{
  "model": "image FSQ autoencoder",
  "dataset": "photos with spoken descriptions (Open Images, Localized Narratives)",
  "train_examples": 203450,
  "image_size": 32,
  "crop_scale_min": 0.7,
  "horizontal_flip": false,
  "translate": 0.06,
  "bottleneck": "fsq",
  "downsampling_factor": 8,
  "encoder_arch": "mlp_mixer",
  "encoder_norm": "layernorm",
  "encoder_norm_position": "pre",
  "encoder_activation": "gelu",
  "encoder_mlp_ratio": 4,
  "encoder_parallel_block": false,
  "encoder_inner_norm": false,
  "encoder_patch_size": [8, 8],
  "encoder_conv_stem": false,
  "encoder_layers": 12,
  "encoder_width": 192,
  "loss": "l1",
  "latent_channels": 4,
  "decoder_norm": "batchnorm",
  "decoder_activation": "leaky_relu",
  "decoder_widths": [64, 128, 256, 256],
  "decoder_blocks_per_level": 3,
  "decoder_block": "basic",
  "decoder_attention": false,
  "decoder_upsampling": "nearest_conv",
  "levels": 7,
  "init": "lecun_normal",
  "residual_init": "zero_last",
  "optimizer": "adamw",
  "lr": 0.0017,
  "beta1": 0.9,
  "beta2": 0.999,
  "eps": 1e-08,
  "steps": 28800,
  "batch_size": 128,
  "epochs": 18.1,
  "lr_schedule": "linear",
  "final_lr_fraction": 0.01,
  "warmup_steps": 5760,
  "weight_decay": 0.04
}
Rows from block 0 of the decoder of a small image FSQ autoencoder, named by matrix and row number. Rows with one number belong to one channel. Each number is 128 + 24 x the weight over its row's rms, rounded and kept within 0 to 255. All counts start at 0. Numbers have three digits each. After the name is the row's rms in percent of the matrix's.
After each channel's rows are labels from the 100 images, of 14976, where the channel reaches its highest value: "responds to" is what is common among them; "patch colour" is the nearest of a few named colours to the mean colour under the peak. Only what is clearly more common there than usual is listed. The data: photos with spoken descriptions (Open Images, Localized Narratives). In brackets: how many of the 100.
# convs0: first 3x3 conv (decoder.mid.0.convs.0.weight, 256x256x3x3, each kernel summed), inputs 0-127
# convs1: second 3x3 conv (decoder.mid.0.convs.1.weight, 256x256x3x3, transposed, each kernel summed), outputs 0-127

convs0.40 114:106147099124126089116106108173113130123131097080123146087117087109117094128126083124127083096150100135104133108112069129133097094111088119108112091140096101096080094129089124135093132084104105117104080113137122105123093111132151093120114118080117136122120115100105096094126126092103121104109103106114129122080104121118123093107109110117143124088083130158107110090122107098118118129125
convs1.40 102:156098101125113115135115147114156151136142130161124129132100142118151130151144164107127142147093169105158127118080163141138096117094177133120156190141136098157167134119118133153129177126132146129084134091119165172151127147081153167114136124097128127151139118146167156146120162146119138154118144123178178103144145120118141147137140116138125118164147131154105123135127136086149115167136
responds to: text has "sky" (78); text has "trees" (59)
patch colour: white (36); pink (36)

convs0.169 124:107092099104139088120119126131107147085155108093103125074111093087096089133150093134099077082125120116105143089118091105118118109117133096126122093123083110089084092104114120142095158087114121131140083116144133116124088095121132107096124121085124117120110127106116095114127113116102114126106104121103143121093118103116137071092094091112128107090097106119109106108138110119137099116121
convs1.169 122:125096101147169128159144140127093149141151142101115121134159142151106141129106199090140172159166175140160132123123156106132086121137115120126117188141117095158165116121133149143134105133114136150070140145124154171124092138116135124135137105102148108160143158156121122148127157119115131135130176121205127108159111125127124170149130140159135134145131135191163089133123150160136115132121
responds to: text has "grass" (26)
patch colour: pink (34)

convs0.203 116:084079129109082167128138131108149123143127116134104101146124115139091135101136128091128107132041118086123093137103112107128123112101120113118114140130134139103151142126090123076138081135099105102135136095055103125092127125074119137145107105154137087119098120157106130144119106122122111125140139104140087085143114107079098138111146114127073125131147116067107115100099083090094089109118
convs1.203 096:144205140125164121156116118164056123122146107120155159135112114102144113134176079152137094117174137139107160139146117159117153137140173153145089099119144141109103152140141128165112178083150153152163133172141109102143159102123136095139151151143129152108132154101112094105126106157137116128111089126097147157121151147150144093131112117142169113141141127157164153123130135145110150193153
responds to: text has "dark" (25)
patch colour: black (82)

convs0.138 119:121151131142138075100092120168095146090136132098083151117100130106102122155119088099128101130157111162137108069120138122094093122137158108110109102123095106115089112123098140129113144100110092108107100120095112118108150106137117085101096088091129151129136138074114094120106133137122098123129109080092144102115141119106162131098101117076154117121118089149095101087107136139124169141133
convs1.138 082:164154143139153130106151144102119123153186112096119123150118135129125139115099123119173127131181148189131120185140169130132119133169147129135127147120112126173126185110132136120123164107143125122147122082113115131130156175118175122118123142132122116153080137121153105114136128163143088131150098080146155108125103098106145130098152120141120114137127127178160143113140147139105095094132
responds to: text has "man" (32); text has "dark" (29)
patch colour: black (71)

convs0.144 124:071095130133125121149135133117134146105146148137125133147151121114101136095145116096164098131099092078132110118105116097144138134101090092089150101121107127073110142105080128128138119084116156116106093076097125107104092101130098152125104113142108114109103165104104092120106110118133119093139091111114124084131112149118101139057150113110090157083144096114112101134131098105120127143125
convs1.144 105:119136116104114133107083133120138128149105134133148105153127145138124134134071162101142147119155093115120131118175143171124128140089148136128168117153149146155128139099107134161134133105147157110155133119116124128155155136090145153072120139140109144106150121106178146103129151150141135129105114114148101107165139121119156097133146124114121124164138136135102126106127100139134149131131
responds to: text has "sky" (77); text has "trees" (59); text has "grass" (28)
patch colour: brown (75)

convs0.74 161:103091073083091134135130115091135100122114133126104087113118119141079122116121106096122131121079101112112092141115124110118088105109114099134108120129123115113125116117082109099113111126088114102097135110051078125062136140108137136124086097127109098121085112124137099115137113114123077126112104088133120056140126092086129107120136124072113120125106130110115100105119108113087077111131
convs1.74 128:129133140159155106153114102183100120123135149111136148136117133076158107169144138153111100107171141094153163101101149128101132144109144136109136080099140151138132104135149169145121109101126150160182113114160127105181134129100124094097135166133091134121180127100154150097093120112131136124134136170093127146146132149158127099140106129171158131132168127124138159154132071161136149153145
responds to: text has "grass" (27)
patch colour: grey (68)

convs0.122 138:079090108130130115134091101127134152103110153131123104117134097085111102119139101127122094114079099096138111087102113140097113118100105082084169119099112128099105180107095099123139096092074116117101103105108108111081141108121092117113120105104075120123127157109100114107093097117100096126149095127105118100148119107096129117077144093120092134113127125112105111110146131116090121111135
convs1.122 151:128155094107086120089147112102160143114093125091141116147149144128119128097105110089129159104167099090150134124137164139134101124124157134127091139127123153136147125150123151138159191118119160150152137137098122151139125108058132134102117138134142115117096144094170098114131123128137119153103138112168085112209102119109138075149132112114132113108107166108091149115112131123125094123126
responds to: text has "sky" (84); text has "trees" (70); text has "grass" (26)
patch colour: brown (74)

convs0.154 113:088134116123076157138128146145043092138109146103163114127147147145113124095146111082127136116089116153142127079151133143117095129094149147108099113098171128111140106101174130104143104152136116154118173136116096105111129141150135091174101131123110105147159101176090128123106103126138130119084139136149109177128160125146128130190119132133109140128130139118140138111096108099099127120140
convs1.154 170:158106124122138136121150143122224113173139140126144085116152115150107126113183115151169112093137128123125125134154102124172116108225152135137131099130113131150110141147111155118129204099138096125131110109121123141109106159104117138158130118132132097124117098124105096124159122169115129148123113128088138140115062134110144197134116119118155120113119133145068133113122096100118142127145
responds to: text has "red" (26)
patch colour: red (52)

convs0.111 129:142085119116143134111104115116072129124135106057110129098120125068083129102125134140079111142153176111154128139131125118100117098091137141140053175127120134166139100109134132106100143121118102129143123117088112156121109141103122117145132101134155115129138091150122147139100163136108098159137152102165144131099117139124138126180063078145138091150128121112122116126107123106122110097155
convs1.111 147:152141145115161119177146144099157078116115104100108149114136129099117124103152107160163111113123087132125135141098132094125115111152118125129095132120101117097122130171150172143109202156174118082127137151131123086063141118166134116145138124123141132135131144148089141145141148127122103099091094106109088143124067122115130105130114139077165179083157162097182137177123115134111130156148
responds to: text has "dark" (28); text has "lights" (28); text has "playing" (26)
patch colour: black (52)

convs0.255 131:066066126121115134123099114151151134123112141116139101141150115171126133137126095094071145118082121120128124128129150129120125096130139138104125122070131125096152100129124091091117071142109119109135141122096117139117138092132160070141115130126120096110081094154119067140093101116117113110112120122141106113131080110100128145101103123107113120114110096086131134131110122105114070141138
convs1.255 133:139156134135162123142150105127097138097158099123140155140132131093142117117125126152164118112126113169141141139135146144112143145100178123133162109126138136118120122102160115144146148107134149153156141161144120104132145127107102158140129145134110102151113141117115121102139095097140125099122139176119104145148152125174113114133147146155116148148135169153169145133146084118124132121097
responds to: text has "sky" (76); text has "buildings" (29)
patch colour: blue (51); cyan (32)

convs0.31 085:132090088164142137141050136140136101118124118124156106124108127134167110116133104123076120093089097133147146076103116151146105084151083122119145102086117102087112127115115109109123076104092078119078119147147128111119093089126136093164122127105112115109141126128080143110106067084131111119126116149121143142105089140118139128122092118127117121086128143124115128144149115091096111148123
convs1.31 082:154152108122095126109115126145098111176157130099119112131090153093123119138103147145114116112148159120139136132099149142116127141124179129129125153135139130175152076077135170130063173107106143109137136104130140122122151136079112096121125155117128184124094113113147102114120115095136127072070124088131128120144127131163144078136115107154145079160136131162129152058131158176121140157134
responds to: text has "sky" (74); text has "trees" (58)
patch colour: white (31); cyan (29)

convs0.120 120:111121130119085114088121099131091100123108098092148109084112100111109099088118091128109089083109109130087126132099094108152136112110110155114104105111175127110108074132114131092098108097139142102134139130092144108127114118120127118146136138076115117113107096122108104103121093109097152110095134096149090119145095128092121106127112112097118111093099138118153136076095123097145120134133
convs1.120 112:106151089127118145159146143152167126156119139165119105142120139111115147128137149115155132161123131155156109130136134189130102106099140121140121170132131104159179126128132110179109164140113161122080168141126142167143126148090164114100126140121133173172138157169151164155119139132131134127127144110184139108127110117111129140153149148133098115180129131162159142168139114104127119116103
responds to: text has "sky" (58); text has "water" (26)
patch colour: cyan (25); pink (25)