config.toml
model = "image FSQ autoencoder"
dataset = "photos with spoken descriptions (Open Images, Localized Narratives)"
crop_scale_min = 0.7
horizontal_flip = false
translate = 0.06
bottleneck = "fsq"
encoder_activation = "gelu"
encoder_mlp_ratio = 4
latent_channels = 4
residual_init = "zero_last"
beta1 = 0.9
eps = 1e-08
batch_size = 128
lr_schedule = "linear"
weight_decay = 0.04
Rows from block 5 of the decoder of a small image FSQ autoencoder, named by matrix and row number. Rows with one number belong to one channel. Each number is 500 + 40 x the weight over its row's rms, rounded and kept within 0 to 999. All counts start at 0. Numbers have three digits each.
After each channel's rows are labels from the 100 images, of 14976, where the channel reaches its highest value: "strongest on" is what is common among them. Only what is clearly more common there than usual is listed. The data: photos with spoken descriptions (Open Images, Localized Narratives).
# convs0: first 3x3 conv (decoder.decb.1.0.convs.0.weight, 128x128x3x3, each kernel summed), inputs 64-127
# convs1: second 3x3 conv (decoder.decb.1.0.convs.1.weight, 128x128x3x3, transposed, each kernel summed), outputs 64-127

convs0.87:460477523512448509536432436461442491435456481511541545535582501463514479506521516513488432549573485524511490418440495526530480440452476419487464553523582550504463482443507491550554489486483489
convs1.87:502503382496485514487538458519501512506516494512490430487409495508541482506431444471502521449439539526515504559517473465530597496622531589489548487514465440497506442561504505424432545520500514
strongest on: text has "white"

convs0.119:526456461445512560545506501459523483458531576501523446535471512545474512538514458470476519501491505502513502484497488534492510451468435454462466550487489482467518493439452508505524461485498520
convs1.119:500567513539483476449461451434461529492488495517473444466490469435474558450460538494564584503472482461520567470460499504513446512486444501462486471496496492586475508547521501441458514531519484
strongest on: text has "sky"

convs0.58:646499538466509506458489495512455508488502661489488520486506482518534521499540524540544489493513526474492463535473545501552517626519509551504534493499512529483461504481617487535507453482506530
convs1.58:487516534500416522550556449504496469459492476475548514497471502456454472461449488441561450544497484592426529499469462479492499501548461483434451525428486439487559521477522526465507562525441503
strongest on: text has "white"

convs0.102:616517527485502496455471519518450500529506637489472503471508461510550523535557483538516483490466520475508452587488544498528561581532520559495532516474533524485465480483626493551497443468504483
convs1.102:496526548513420531571545433495455465452484490482553525538490498463459481451456503434581460539495494573424542483460488485499470509527472475438456520445497478482552514493513531470513560517460501
strongest on: text has "dark"

convs0.100:629502576495546499514533521529486504497470676495521506533522519499527521478567518547513503489484539491458470555513551510521513607507503545508508494525529539506468486454627525517512485501514506
convs1.100:476545532484407516547546438474490473448502470484543479499457503462457472444440504440559457530474467585431524509450459483466506491551452496429478532435475431466540513455529511451499542517441532
strongest on: text has "white"

convs0.24:513509437452518432483499540488509480482517532517509514524406518520466532450537491492492470505500409464501552478471515538478444454477539460508483521487520569462517460430485482488470488432442502
convs1.24:511477471489502498596505481524500541519500511528496457499587494450516461581431427453509501483564533542527505494483494484549527506566555530520551460508475440527481493532484457463526516479435489
strongest on: text has "black"

convs0.22:460473523491410478485490424564394471526463431418467464504499462440435480504487471495481453497525561453462494484510435483550487508437478487581485471445429495541596503431474499433484493535450515
convs1.22:506609509434475527531507452500412490517481490565525507560526451530484554517538449543450557564486520523505515461563545529511426522551503456478501457609582549466374491604524568492518528526503530
strongest on: text has "blue"

convs0.76:515489486457543681486522443507454479497452541518545447505481477536544478511462547499552533487502491566541464457496469500507544474467476472508473529514481496441492505456511587541503492511481549
convs1.76:504455498493447346528532436445453519448428505507479504501507491449455500453466526453478528483422513470484530493436459481473475499508353473486477492457525504492517497478500469465541508508496404
strongest on: text has "sky"

convs0.103:528439519496558542447493484491490470473442430482494490496535495452447534520491523442507442551471464526493496428456500494495474509503455501480463458505530453542500499492534446508455471489532461
convs1.103:496471454516470395521524469526487504491479489497470478453472471471509520496459545444511453432555522470524528522456386522534498491503430466506514478420515487388498520494503549486544517434494467
strongest on: text has "sky"

convs0.109:580452462537571539500484462513494524490482538554522484527471543563536531576508507496508546472507462568559513440472500519546464617552497529527518483455540548491494503488496445528487495492540532
convs1.109:503455526484458468484536548483524480483461508422486577443552557436498462422494513459551435572512458478405449482525461486511472485451502493492465443440447444514559498466483517505533505521538495
strongest on: text has "sky"

convs0.26:502525468434550510514511503404476523497426559450586448446485532558529484522479480486509478497550400467467549477548456482472470439481528471503493553475572497479460425491489462443534609468539462
convs1.26:500509468485433498476516505467519550497489493471334455596518503502478511472424483503463482510481470541568504516474510516518451502503536530493473500456349507434482562527512529462518411500473542
strongest on: text has "sky"; text has "trees"; text has "plants"; text has "grass"

convs0.15:513447442508523535480529519462453479388566483536508482455509480546495503557465516521523466461484464498550529420525581470444406494477547494459484493485442464469532436524425525483528496395426466
convs1.15:502482460555470519552507463529551545475476506487481472532524534460551518453501498418540525510476570534504492521431373536526524492555406476474504527526596465583491556515489497486484496588580519
strongest on: text has "white"; text has "black"

convs0.31:483484507464510419499485457523600500507475494465455505494590650585561529499483416487499455537581399524546518411529506526449464477474464521524555546581525529520492557482458475484452461453474487
convs1.31:494477426456503511503550484563483544545511496508514434508423532450474394490519475524517484474476524525455512511465465463493560496618518561486577453518417439463498434554506538479490516522526534
strongest on: text has "white"; text has "color"

convs0.44:493444493483502509529508536497568513451520533464430517463439500530470541514539473540473589482498548396526499478536534543524439478424485447507443521565481526529491544460478498520454429497498419
convs1.44:495542481516486482454514503580481492534522501505517481571559523477521514394437503446552458519487563543452466476450455417515501493461541557536483425560507478426479536483494469448527595510454526
strongest on: text has "color"

convs0.74:465483506523427485529493486501472492491525496402482539515514441431444501524482483575460544481537546491465521545514482476541490527491526493568527593548466459500611512538505450523470514566489473
convs1.74:491583494425456525486533434479412514484492509533510489542515477548485529495502486507498450518501564501489516447472525519542438482545495474464491428584512507424348497591496575471503496517504545
strongest on: text has "sky"; text has "blue"

convs0.110:633506561459502510489504488516464507498485654503490529513524509478521522471546553553529494497486529485434486530468548492549514604522503553494518487537507537492469508524625501545511472482507522
convs1.110:481527526500411521559551434502495474453503473482549485480464485471453463456445479441552453535503479591434511503471450507484499499565450486439467531429494438473534509474526527454516555524455493
strongest on: text has "white"

convs0.56:466492556538477476462494504501521511475529480528497520456529477472470487437497531477488487532521502521463426449481484486495531475485479513516517486474514514481425566498533483485510529545492508
convs1.56:487506438428479483481571510492518517578524487465477451552439546518483492557469488508499485415498562468533600500500516460498548498522510588588532487518498511497539469522522525546483479509544488
strongest on: text has "grass"

convs0.114:521468458484492504419454463514451475490480414485453495500470483506466494505497526502549531470473380541468457379487507503459451541438498427483473508367506536444529488512502459514539489486503515
convs1.114:492431446483493499540529457534512505495474508502512465551523576470581474473465434402519456537465575533533533558433480436564559473562506562513547533533524460494541532519480437462487524495502480
strongest on: text has "sky"

convs0.121:475570515499490453521434496538473517500584526444493528589485483507549523525495463550453409508517504505477567424511572518477502460531581525603506570523458526437539517492468399514443515514351458
convs1.121:496430489489492490489526477526499502517491492483509491463520501476467470453511480447507549526412481538493529457454471434507507508486453490444468433496514468575448470456502516529523506522603583
strongest on: text has "red"

convs0.3:567532534511557496576492524561466522492502565523487484556511541530540520489536490520549518513476522519485516513512527571513486558507544534525517493536544539478461509470581575524532469465530520
convs1.3:501479514516451498441531480502538460505517471503528564476514547515505528454472526507559474539487456547432509538475507424455581519516451503499465539424465507475592481421522437493567573477469507
strongest on: text has "color"