Rows from block 6 of the encoder of a small image FSQ autoencoder, named by matrix and row number. Rows with one number belong to one neuron. Each number is 128 + 32 x the weight over its row's rms, rounded and kept within 0 to 255. All counts start at 0. Numbers have three digits each.
After each neuron's rows are labels from the 100 images, of 14976, where the neuron reaches its highest value: "strongest on" is what is common among them; "peak at" is the part of the image that holds the peak. Only what is clearly more common there than usual is listed. The data: photos with spoken descriptions (Open Images, Localized Narratives).
# fc1: MLP up (encoder.blocks.6.mlp.fc1.weight, 768x192), inputs 0-95
# fc2: MLP down (encoder.blocks.6.mlp.fc2.weight, 192x768, transposed), outputs 0-95

fc1.395:145155165138174039119123198113042137145185111163130145156095111102157066116143138145158137115128193152159150150117212130166124140142106129143124164137127126077190123147137169137113181159114112091079165151106156110135155160110127048157177095191152133197108046111179101141142132171160188134
fc2.395:147123169128131073097108185109098105190137118179175138128140123114125083147150109089179152096110202136114133155118200143151112140126134125112141189100124145080127110209111154177104180116130130129103141142119127128124128149111113071196181131150192125152109102140193129127117141134163133126
strongest on: text has "plants"
peak at: bottom left

fc1.237:165119133143144093121109105118145151214145101196127133146175168149124116133147098144137156118125117148084164137142107221191122130124107047162140091126128137072137152227090194143135080200152150131122138128160120122224147115073114098140138153176118154114081153095091081122126100133164146161
fc2.237:076134156106100160157116102161113154153109152115095160145123145120142140148101107132156140100166140129077085141142054128192127099099132116082175110097140135161145070119073157133131099110142083108170130042097092129107103126168114119129108124148085110154161139118124104105099059123114120152
strongest on: text has "water"
peak at: middle right

fc1.5:145138114136123131107101203128117107214146131179117134084182109183188098129148153175157144155147150161154184117110096206135115121136144126115157156113098116131104116198104133149110144109087085097144185190164116144114141140109105153155115115093182067120130123086176149192134113119116151164
fc2.5:156159135142117147105096184167203077105083165118150176114150087149084139151137135060109088116112156160109129157152147150116126129102101141123160197163166049153077100149117128148083113059092098171140126152119137132145123129127140151163167132146104043088103168199087103129094153158136126143
strongest on: text has "sky"; text has "trees"; text has "grass"
peak at: top centre

fc1.681:120172150163129120113081128093094104146159152127114119222140113105109142128145107125087082154114116128196132125080138107139125142184131064078103109112152172101123174119218112154100183125135145120141160164100119150107164114097146112143135154134084153181105094105175099157186109174100171169
fc2.681:122076177111083132133123099209181150145135150095121106146107161140168151106177143177115092120119141096111097030096149078138217120180112092096111079090155171075132117150170109141164109176175172110139125120097146089131099073126116156096126183175079119138165183132192113118187110084119139136
strongest on: text has "white"
peak at: bottom centre; bottom left

fc1.133:164129148133172097138080115185076138109169120116185194111138171141089103135120128193054142125124127139166152132106142116113130143138136110096096129162116171079194136108101133126180198115155139117094126179104138152112155122119158061083157122165142170116133081117145133156131129099139162087
fc2.133:101156161126101140159146078059074165158152215122188144133103095114132106120171116144122150158178075121163144109119094179187089149140183139119138122136104106146093149149110094176153159155121116142204159103115161101099130095122136154084028182119124118123101104172137109113161098119111091101
strongest on: text has "grass"
peak at: bottom right

fc1.264:212161187132126117073057111107122065161189158153111153153148174121139135157141101115112183141101123150121135172111151152149099127168135058140142116146121103028109165129085132121126106217104068136187113119159096082128130157077120081166152121123090092112153159174158113114114090133071106132
fc2.264:148107096152140166103151105163095162131152159172180107164142148130119100102124069174115095119128152106187187085125145104083113161161119122124089110060105149126104157091141082120156130162108155164092080173174129140106100134106140133169172037134119081131118106136077115116103116108197122099
strongest on: text has "sky"
peak at: top left

fc1.32:145162151166146146081084164126119039166144102153092135081141146127132133151137172131105132171146173162146148124101136182151084143175138115109107158106138128113113151167139125100136123117098039119154119119140116118183169113113125022195197187141132078127101172094106066145134140157074139180
fc2.32:141094108135129095127127129103069133120176114126179152115114099104138103136108163130095149119075168123134171116112219083160171150126133137110134136107130120143097108134138109206126102122098128171083165156133122126077120158185084153153172098156223072141104106126172125130132116151208126116
strongest on: text has "sky"
peak at: top centre

fc1.121:155106101142097084182115133079130153125134112128115208167129092208135113113115111093148114152136141102147106094130167108115176087125139092226169122076145150080092167107089145146146098186108104155094175133169139114144099159159136127104075138103108107133137146124107171105194169159177163116
fc2.121:099121184129115162098145103151117131179075113160125102182135159045203112172114137102087153135094143093108147188061124188192118127129126077097161143169102174190160094139120118146125124114133146091144126104099121129153188162078140165146128093150140159178146150124119115155108116073116170141
strongest on: text has "grass"
peak at: centre

fc1.565:184161164167102164104068125139166052162145098136095094088146077187180146125150133136143138143111180140138149148097124140133169113136153125109139089043103126111099125205145129106093078165107112124176179100119112098137108123116144143201162119174108028132129154124175101112110128118085155163
fc2.565:153098134124083139137144149187094188165107120157141143120123089114094129181066190119082117161169197086117142202137165086123160133122155104136120065092094112120124097181159147182101111107124092117109145141118078143160175125157143089125170164126167097087127119151111162137130194140177138155
strongest on: text has "sky"
peak at: top centre; top left

fc1.475:103159117107162125104135152178060107107167179117175125126178117126121061150112151119132110100143125166234182122078148118089134209122164141128097140127146134124101167112097103097102150161156152080095103141144159162129105145096116102135137120117150044129077067145163155201166121139131172100
fc2.475:138181192162124177116105158121111114165153204181112075076131164131171120077175137135146073088099103142114137083109096165112118127157145099131143154080117131072131105150152094135159125180159177128119125097148170098152152138142157045153092146130135133146147125086172098131144164141140088123
strongest on: text has "white"
peak at: centre

fc1.469:163118181052063110087113062141124154149110103140188109173115162111154082138124133115066104123068140070179178198118137068176120136119106137083096136166136126118156057156070192152136110105147160111102095174111098099154162105150105133105110132161119111084180147131110096120115058099135164097
fc2.469:131080135132148139165145213129137095193110124138150141020146177107114152084106149151108162146159111138097087107148155221096138129107115135135130141128111094118115135205109161112133124050153105147123154169172070133146112049136117128156187159077146076096083138153103153092114136080122101112
strongest on: text has "holding"
peak at: bottom right