A small image FSQ autoencoder, trained from scratch: encoder layers 12.
Rows from block 5 of the decoder of a small image FSQ autoencoder, named by matrix and row number. Rows with one number belong to one channel. Each number is 128 + 32 x the weight over its row's rms, rounded and kept within 0 to 255. All counts start at 0. Numbers have three digits each.
After each channel's rows are labels from the 100 images, of 14976, where the channel reaches its highest value: "responds to" is what is common among them. Only what is clearly more common there than usual is listed. The data: photos with spoken descriptions (Open Images, Localized Narratives). In brackets: how many of the 100, against the usual share in percent.
# convs0: first 3x3 conv (decoder.decb.1.0.convs.0.weight, 128x128x3x3, each kernel summed), inputs 0-63
# convs1: second 3x3 conv (decoder.decb.1.0.convs.1.weight, 128x128x3x3, transposed, each kernel summed), outputs 0-63

convs0.32:160129143149213129132113113178131152158136110249136162141143142147149156125125127122115168128171144144169172130174107137131173125112139144127145142161127132204158137157160126120124118122116104
convs1.32:133120144112141108179140167109091122157083115124079083105128146126087135057153061169159107112163103164142099159166126162186084143164108113139164104101116092163097112101094205098171135188132159
responds to: text has "white" (29 vs 12.2)

convs0.24:132133105102086094054127148096138150084102155150098115092170143131121132179051135086165105092110134103065101116144055139104088106172117116050082076117125158074093102152086104104147084057125160
convs1.24:115172128115116137171153131108129092181147129140101141154106201157100134108255119154165110174114145177155177172133185081175125134137109144156162119111096110130147117139160176135127105188130120
responds to: text has "black" (25 vs 9.6)

convs0.3:251131130132159144163104178138139135165187168191129141104189196146125133120124178102108123140164212162146132139128122088126172164136081149094146137155143139159123123200160163165175117122135178
convs1.3:041133153137120076132092147154089163155063109124099137137091081108104142057157113208177159135153090120085131145131087174160099105125128124169125106136143123137155162080103136170164131178131140
responds to: text has "color" (31 vs 13.2)

convs0.44:128156157110078117121144159146111134169166119144138098131119154095111111163036161126123113111133177111152134142147103169081091122024139139069084086145106155133100095170083143125159169132128179
convs1.44:075200133132112095202119121096097153081095094133097169099131109091129140097181110097145151149142130126081184136178141073135122089199138112155137112092127143129134082118164117146126160141135137
responds to: text has "color" (33 vs 13.2)

convs0.22:118164103114089127102138116139157079173126078088126108113143101142115126087128141147181132166096118124099111103082145154121114160077114125052116144072112119129128138074131136174093076122139127
convs1.22:135161146151117120150137136114127148103130139133121136112142117128096123106131138156115133113125150135204184141165118151164127121170132112179139126122111115138118109100132201091207140150132139
responds to: text has "blue" (25 vs 4.7)

convs0.119:154119108143153126170191128104095185199070134140082066088097123094128096165093237132160129070119105087139091131150118137110115119109171071222151110190148096162057092126130083152133087105113108
convs1.119:123095158077113171117135099111101115068208095133165094193157117119146152124182077179078134085106101085156138092139095150185105175128072188077119170103126079127097166130117124088097116118112118
responds to: text has "sky" (75 vs 24.6)

convs0.114:188068121125119092142108169133129122106150105130138129111176085076150105144038126116083107074112128070075116134106107146068130092134125117104100090110117106062130135115129137154146140095122154
convs1.114:071184115138138185166117137108114139139130115142139140155110244134102139104206108135139113169163123177160096141136173127163137151170110152120184145159146172149116081121158142133099116110110132
responds to: text has "sky" (58 vs 24.6)

convs0.110:124145144146215132115120103170145143141137137250136147124111131129149132135116147092101143106195126114166146110154125136113190129140088141116145134157122126218151156126119104124155114096127151
convs1.110:135106136096137117180156155116117117144081110128084090112111158108097147060157057181148117107149102172106101146153125157192077136141095092135155115095114091160100119099092200096176133205130150
responds to: text has "white" (31 vs 12.2)

convs0.109:196111107149138138107125207160161109078207157193137119137117148096121124114094164082100098120159145095125115094143179105134203135161112143136150181118125113142164116071126163194140157150135186
convs1.109:124132145089127073124086151122110110153061080133105150092102140118139098138157057194109143139104095121134101106107060203098113133103094090133143065155130160133081199116104110145120143094101119
responds to: text has "sky" (55 vs 24.6)

convs0.58:133155126140197139105103118176134127128141132255134155120107129129153142132102154073091139120190118111161140119145131118114191114113110141109120136153122106210150149111139116137111108117117165
convs1.58:139100145087135102187138154119105128151068105131085088123112162117096141072163056196143111105145088171116100137155133175195085132146081101132157113099120097158099128103097179108185144176132149
responds to: text has "white" (30 vs 12.2)

convs0.102:138160102165206145094128139164123137129114115232137148135103142118144129139079150091141132158197118126160148140144106106123172084093143150112135141164121128207152123110173129123090114114117170
convs1.102:156097152091126129187112149121085133161085106140105090099131168125111144076164059182119094093141079173114105128164149175175082149173070117124146099097126079149108123121095177093194144184139149
responds to: text has "dark" (38 vs 2.1)

convs0.56:000141035117097123129102097164140127091228113107109151111100083134149149135191126138107134078121094099185134137128099117135084114114145106116138179110104132168145173130093113082117139119000105
convs1.56:132203169129132141107158134096114107144101147127164155129113197160133054147091125108125091113179086144199129113178152101137184118149108151139131128158143137151133086132215143166119115149222131
responds to: text has "grass" (28 vs 9.8)

convs0.15:154076136090185087120116097154116157109123152123120128116108126096142092106078173099155065092121150147130145086146177098134106055116128127191114145102080139131174115083128099140151158132126120
convs1.15:099108108160128181169160128076137133138183137139178077157146136153125088124160067154105137152129090145164105110111151154155147158162085169064112138143140113134069088121110138080108132133105135
responds to: text has "white" (31 vs 12.2); text has "black" (26 vs 9.6)

convs0.121:144129190099115137125101142123130124140122156113116158164171177082111132110126158139164140089140159104122134138125117144101100112112167167152160129150127142171121167129091107132128089147088123
convs1.121:086106113122107121139136132098131138061150050131156133085162213144095116104156093124089125117111115136100106148177204142198149164171055105151102079107154049121125086124133142088087180098140130
responds to: text has "red" (26 vs 3.6)

convs0.18:062114153123133076122118055123153158095142111095107149114126114087163112109143129177084105082125106091066107114086144159117061121128116104078137120091118084136122178098079081107140161119131077
convs1.18:149139106147138167134109159096112089146124133131139088150126182184105143093096110089109118167160111183195127155137126080144133123156134157161136142161125152144123074122169188113105092111127124
responds to: text has "white" (30 vs 12.2)

convs0.100:119149143150179131148136100166141147148107162255139137132135143146130117124100155096094144145184133140147154148164115096101182161139098145121147138155126109198144150142129107116156127108103161
convs1.100:134106135094141130159139148111107135170096116122094084121106153085108161062159058178139124097150092161097102135148125164195078107152091100139148129097116082161104118100086187104172145184128144
responds to: text has "white" (37 vs 12.2)

convs0.26:098100128133112127128126114099135106156181148155061135114109108133153114131118210088157070082112154068095066153099142111141103122124150147119179162122088070108102143115138092138137117126116120
convs1.26:125174118090125139132156141082119114131151185129103161176182111148097112125166107157126071107153136126166127135095187110076115184139074150140137143119115047141109108133117142134130132168125137
responds to: text has "sky" (73 vs 24.6); text has "trees" (58 vs 27.2); text has "plants" (29 vs 10.2); text has "grass" (25 vs 9.8)

convs0.31:104086136133125107120117114131116177105146103127094148139145064133176109160164138119164081114097121137101129144142109158100133100178168138121166129129122109143118119085121148099151138121078132
convs1.31:149151098140132154155106156081126135112103110130118114123130179183096114129096095160081143131162096165233098098128173100144155117123139153140111129137130048148073126129168183098119127162163143
responds to: text has "white" (43 vs 12.2); text has "color" (33 vs 13.2)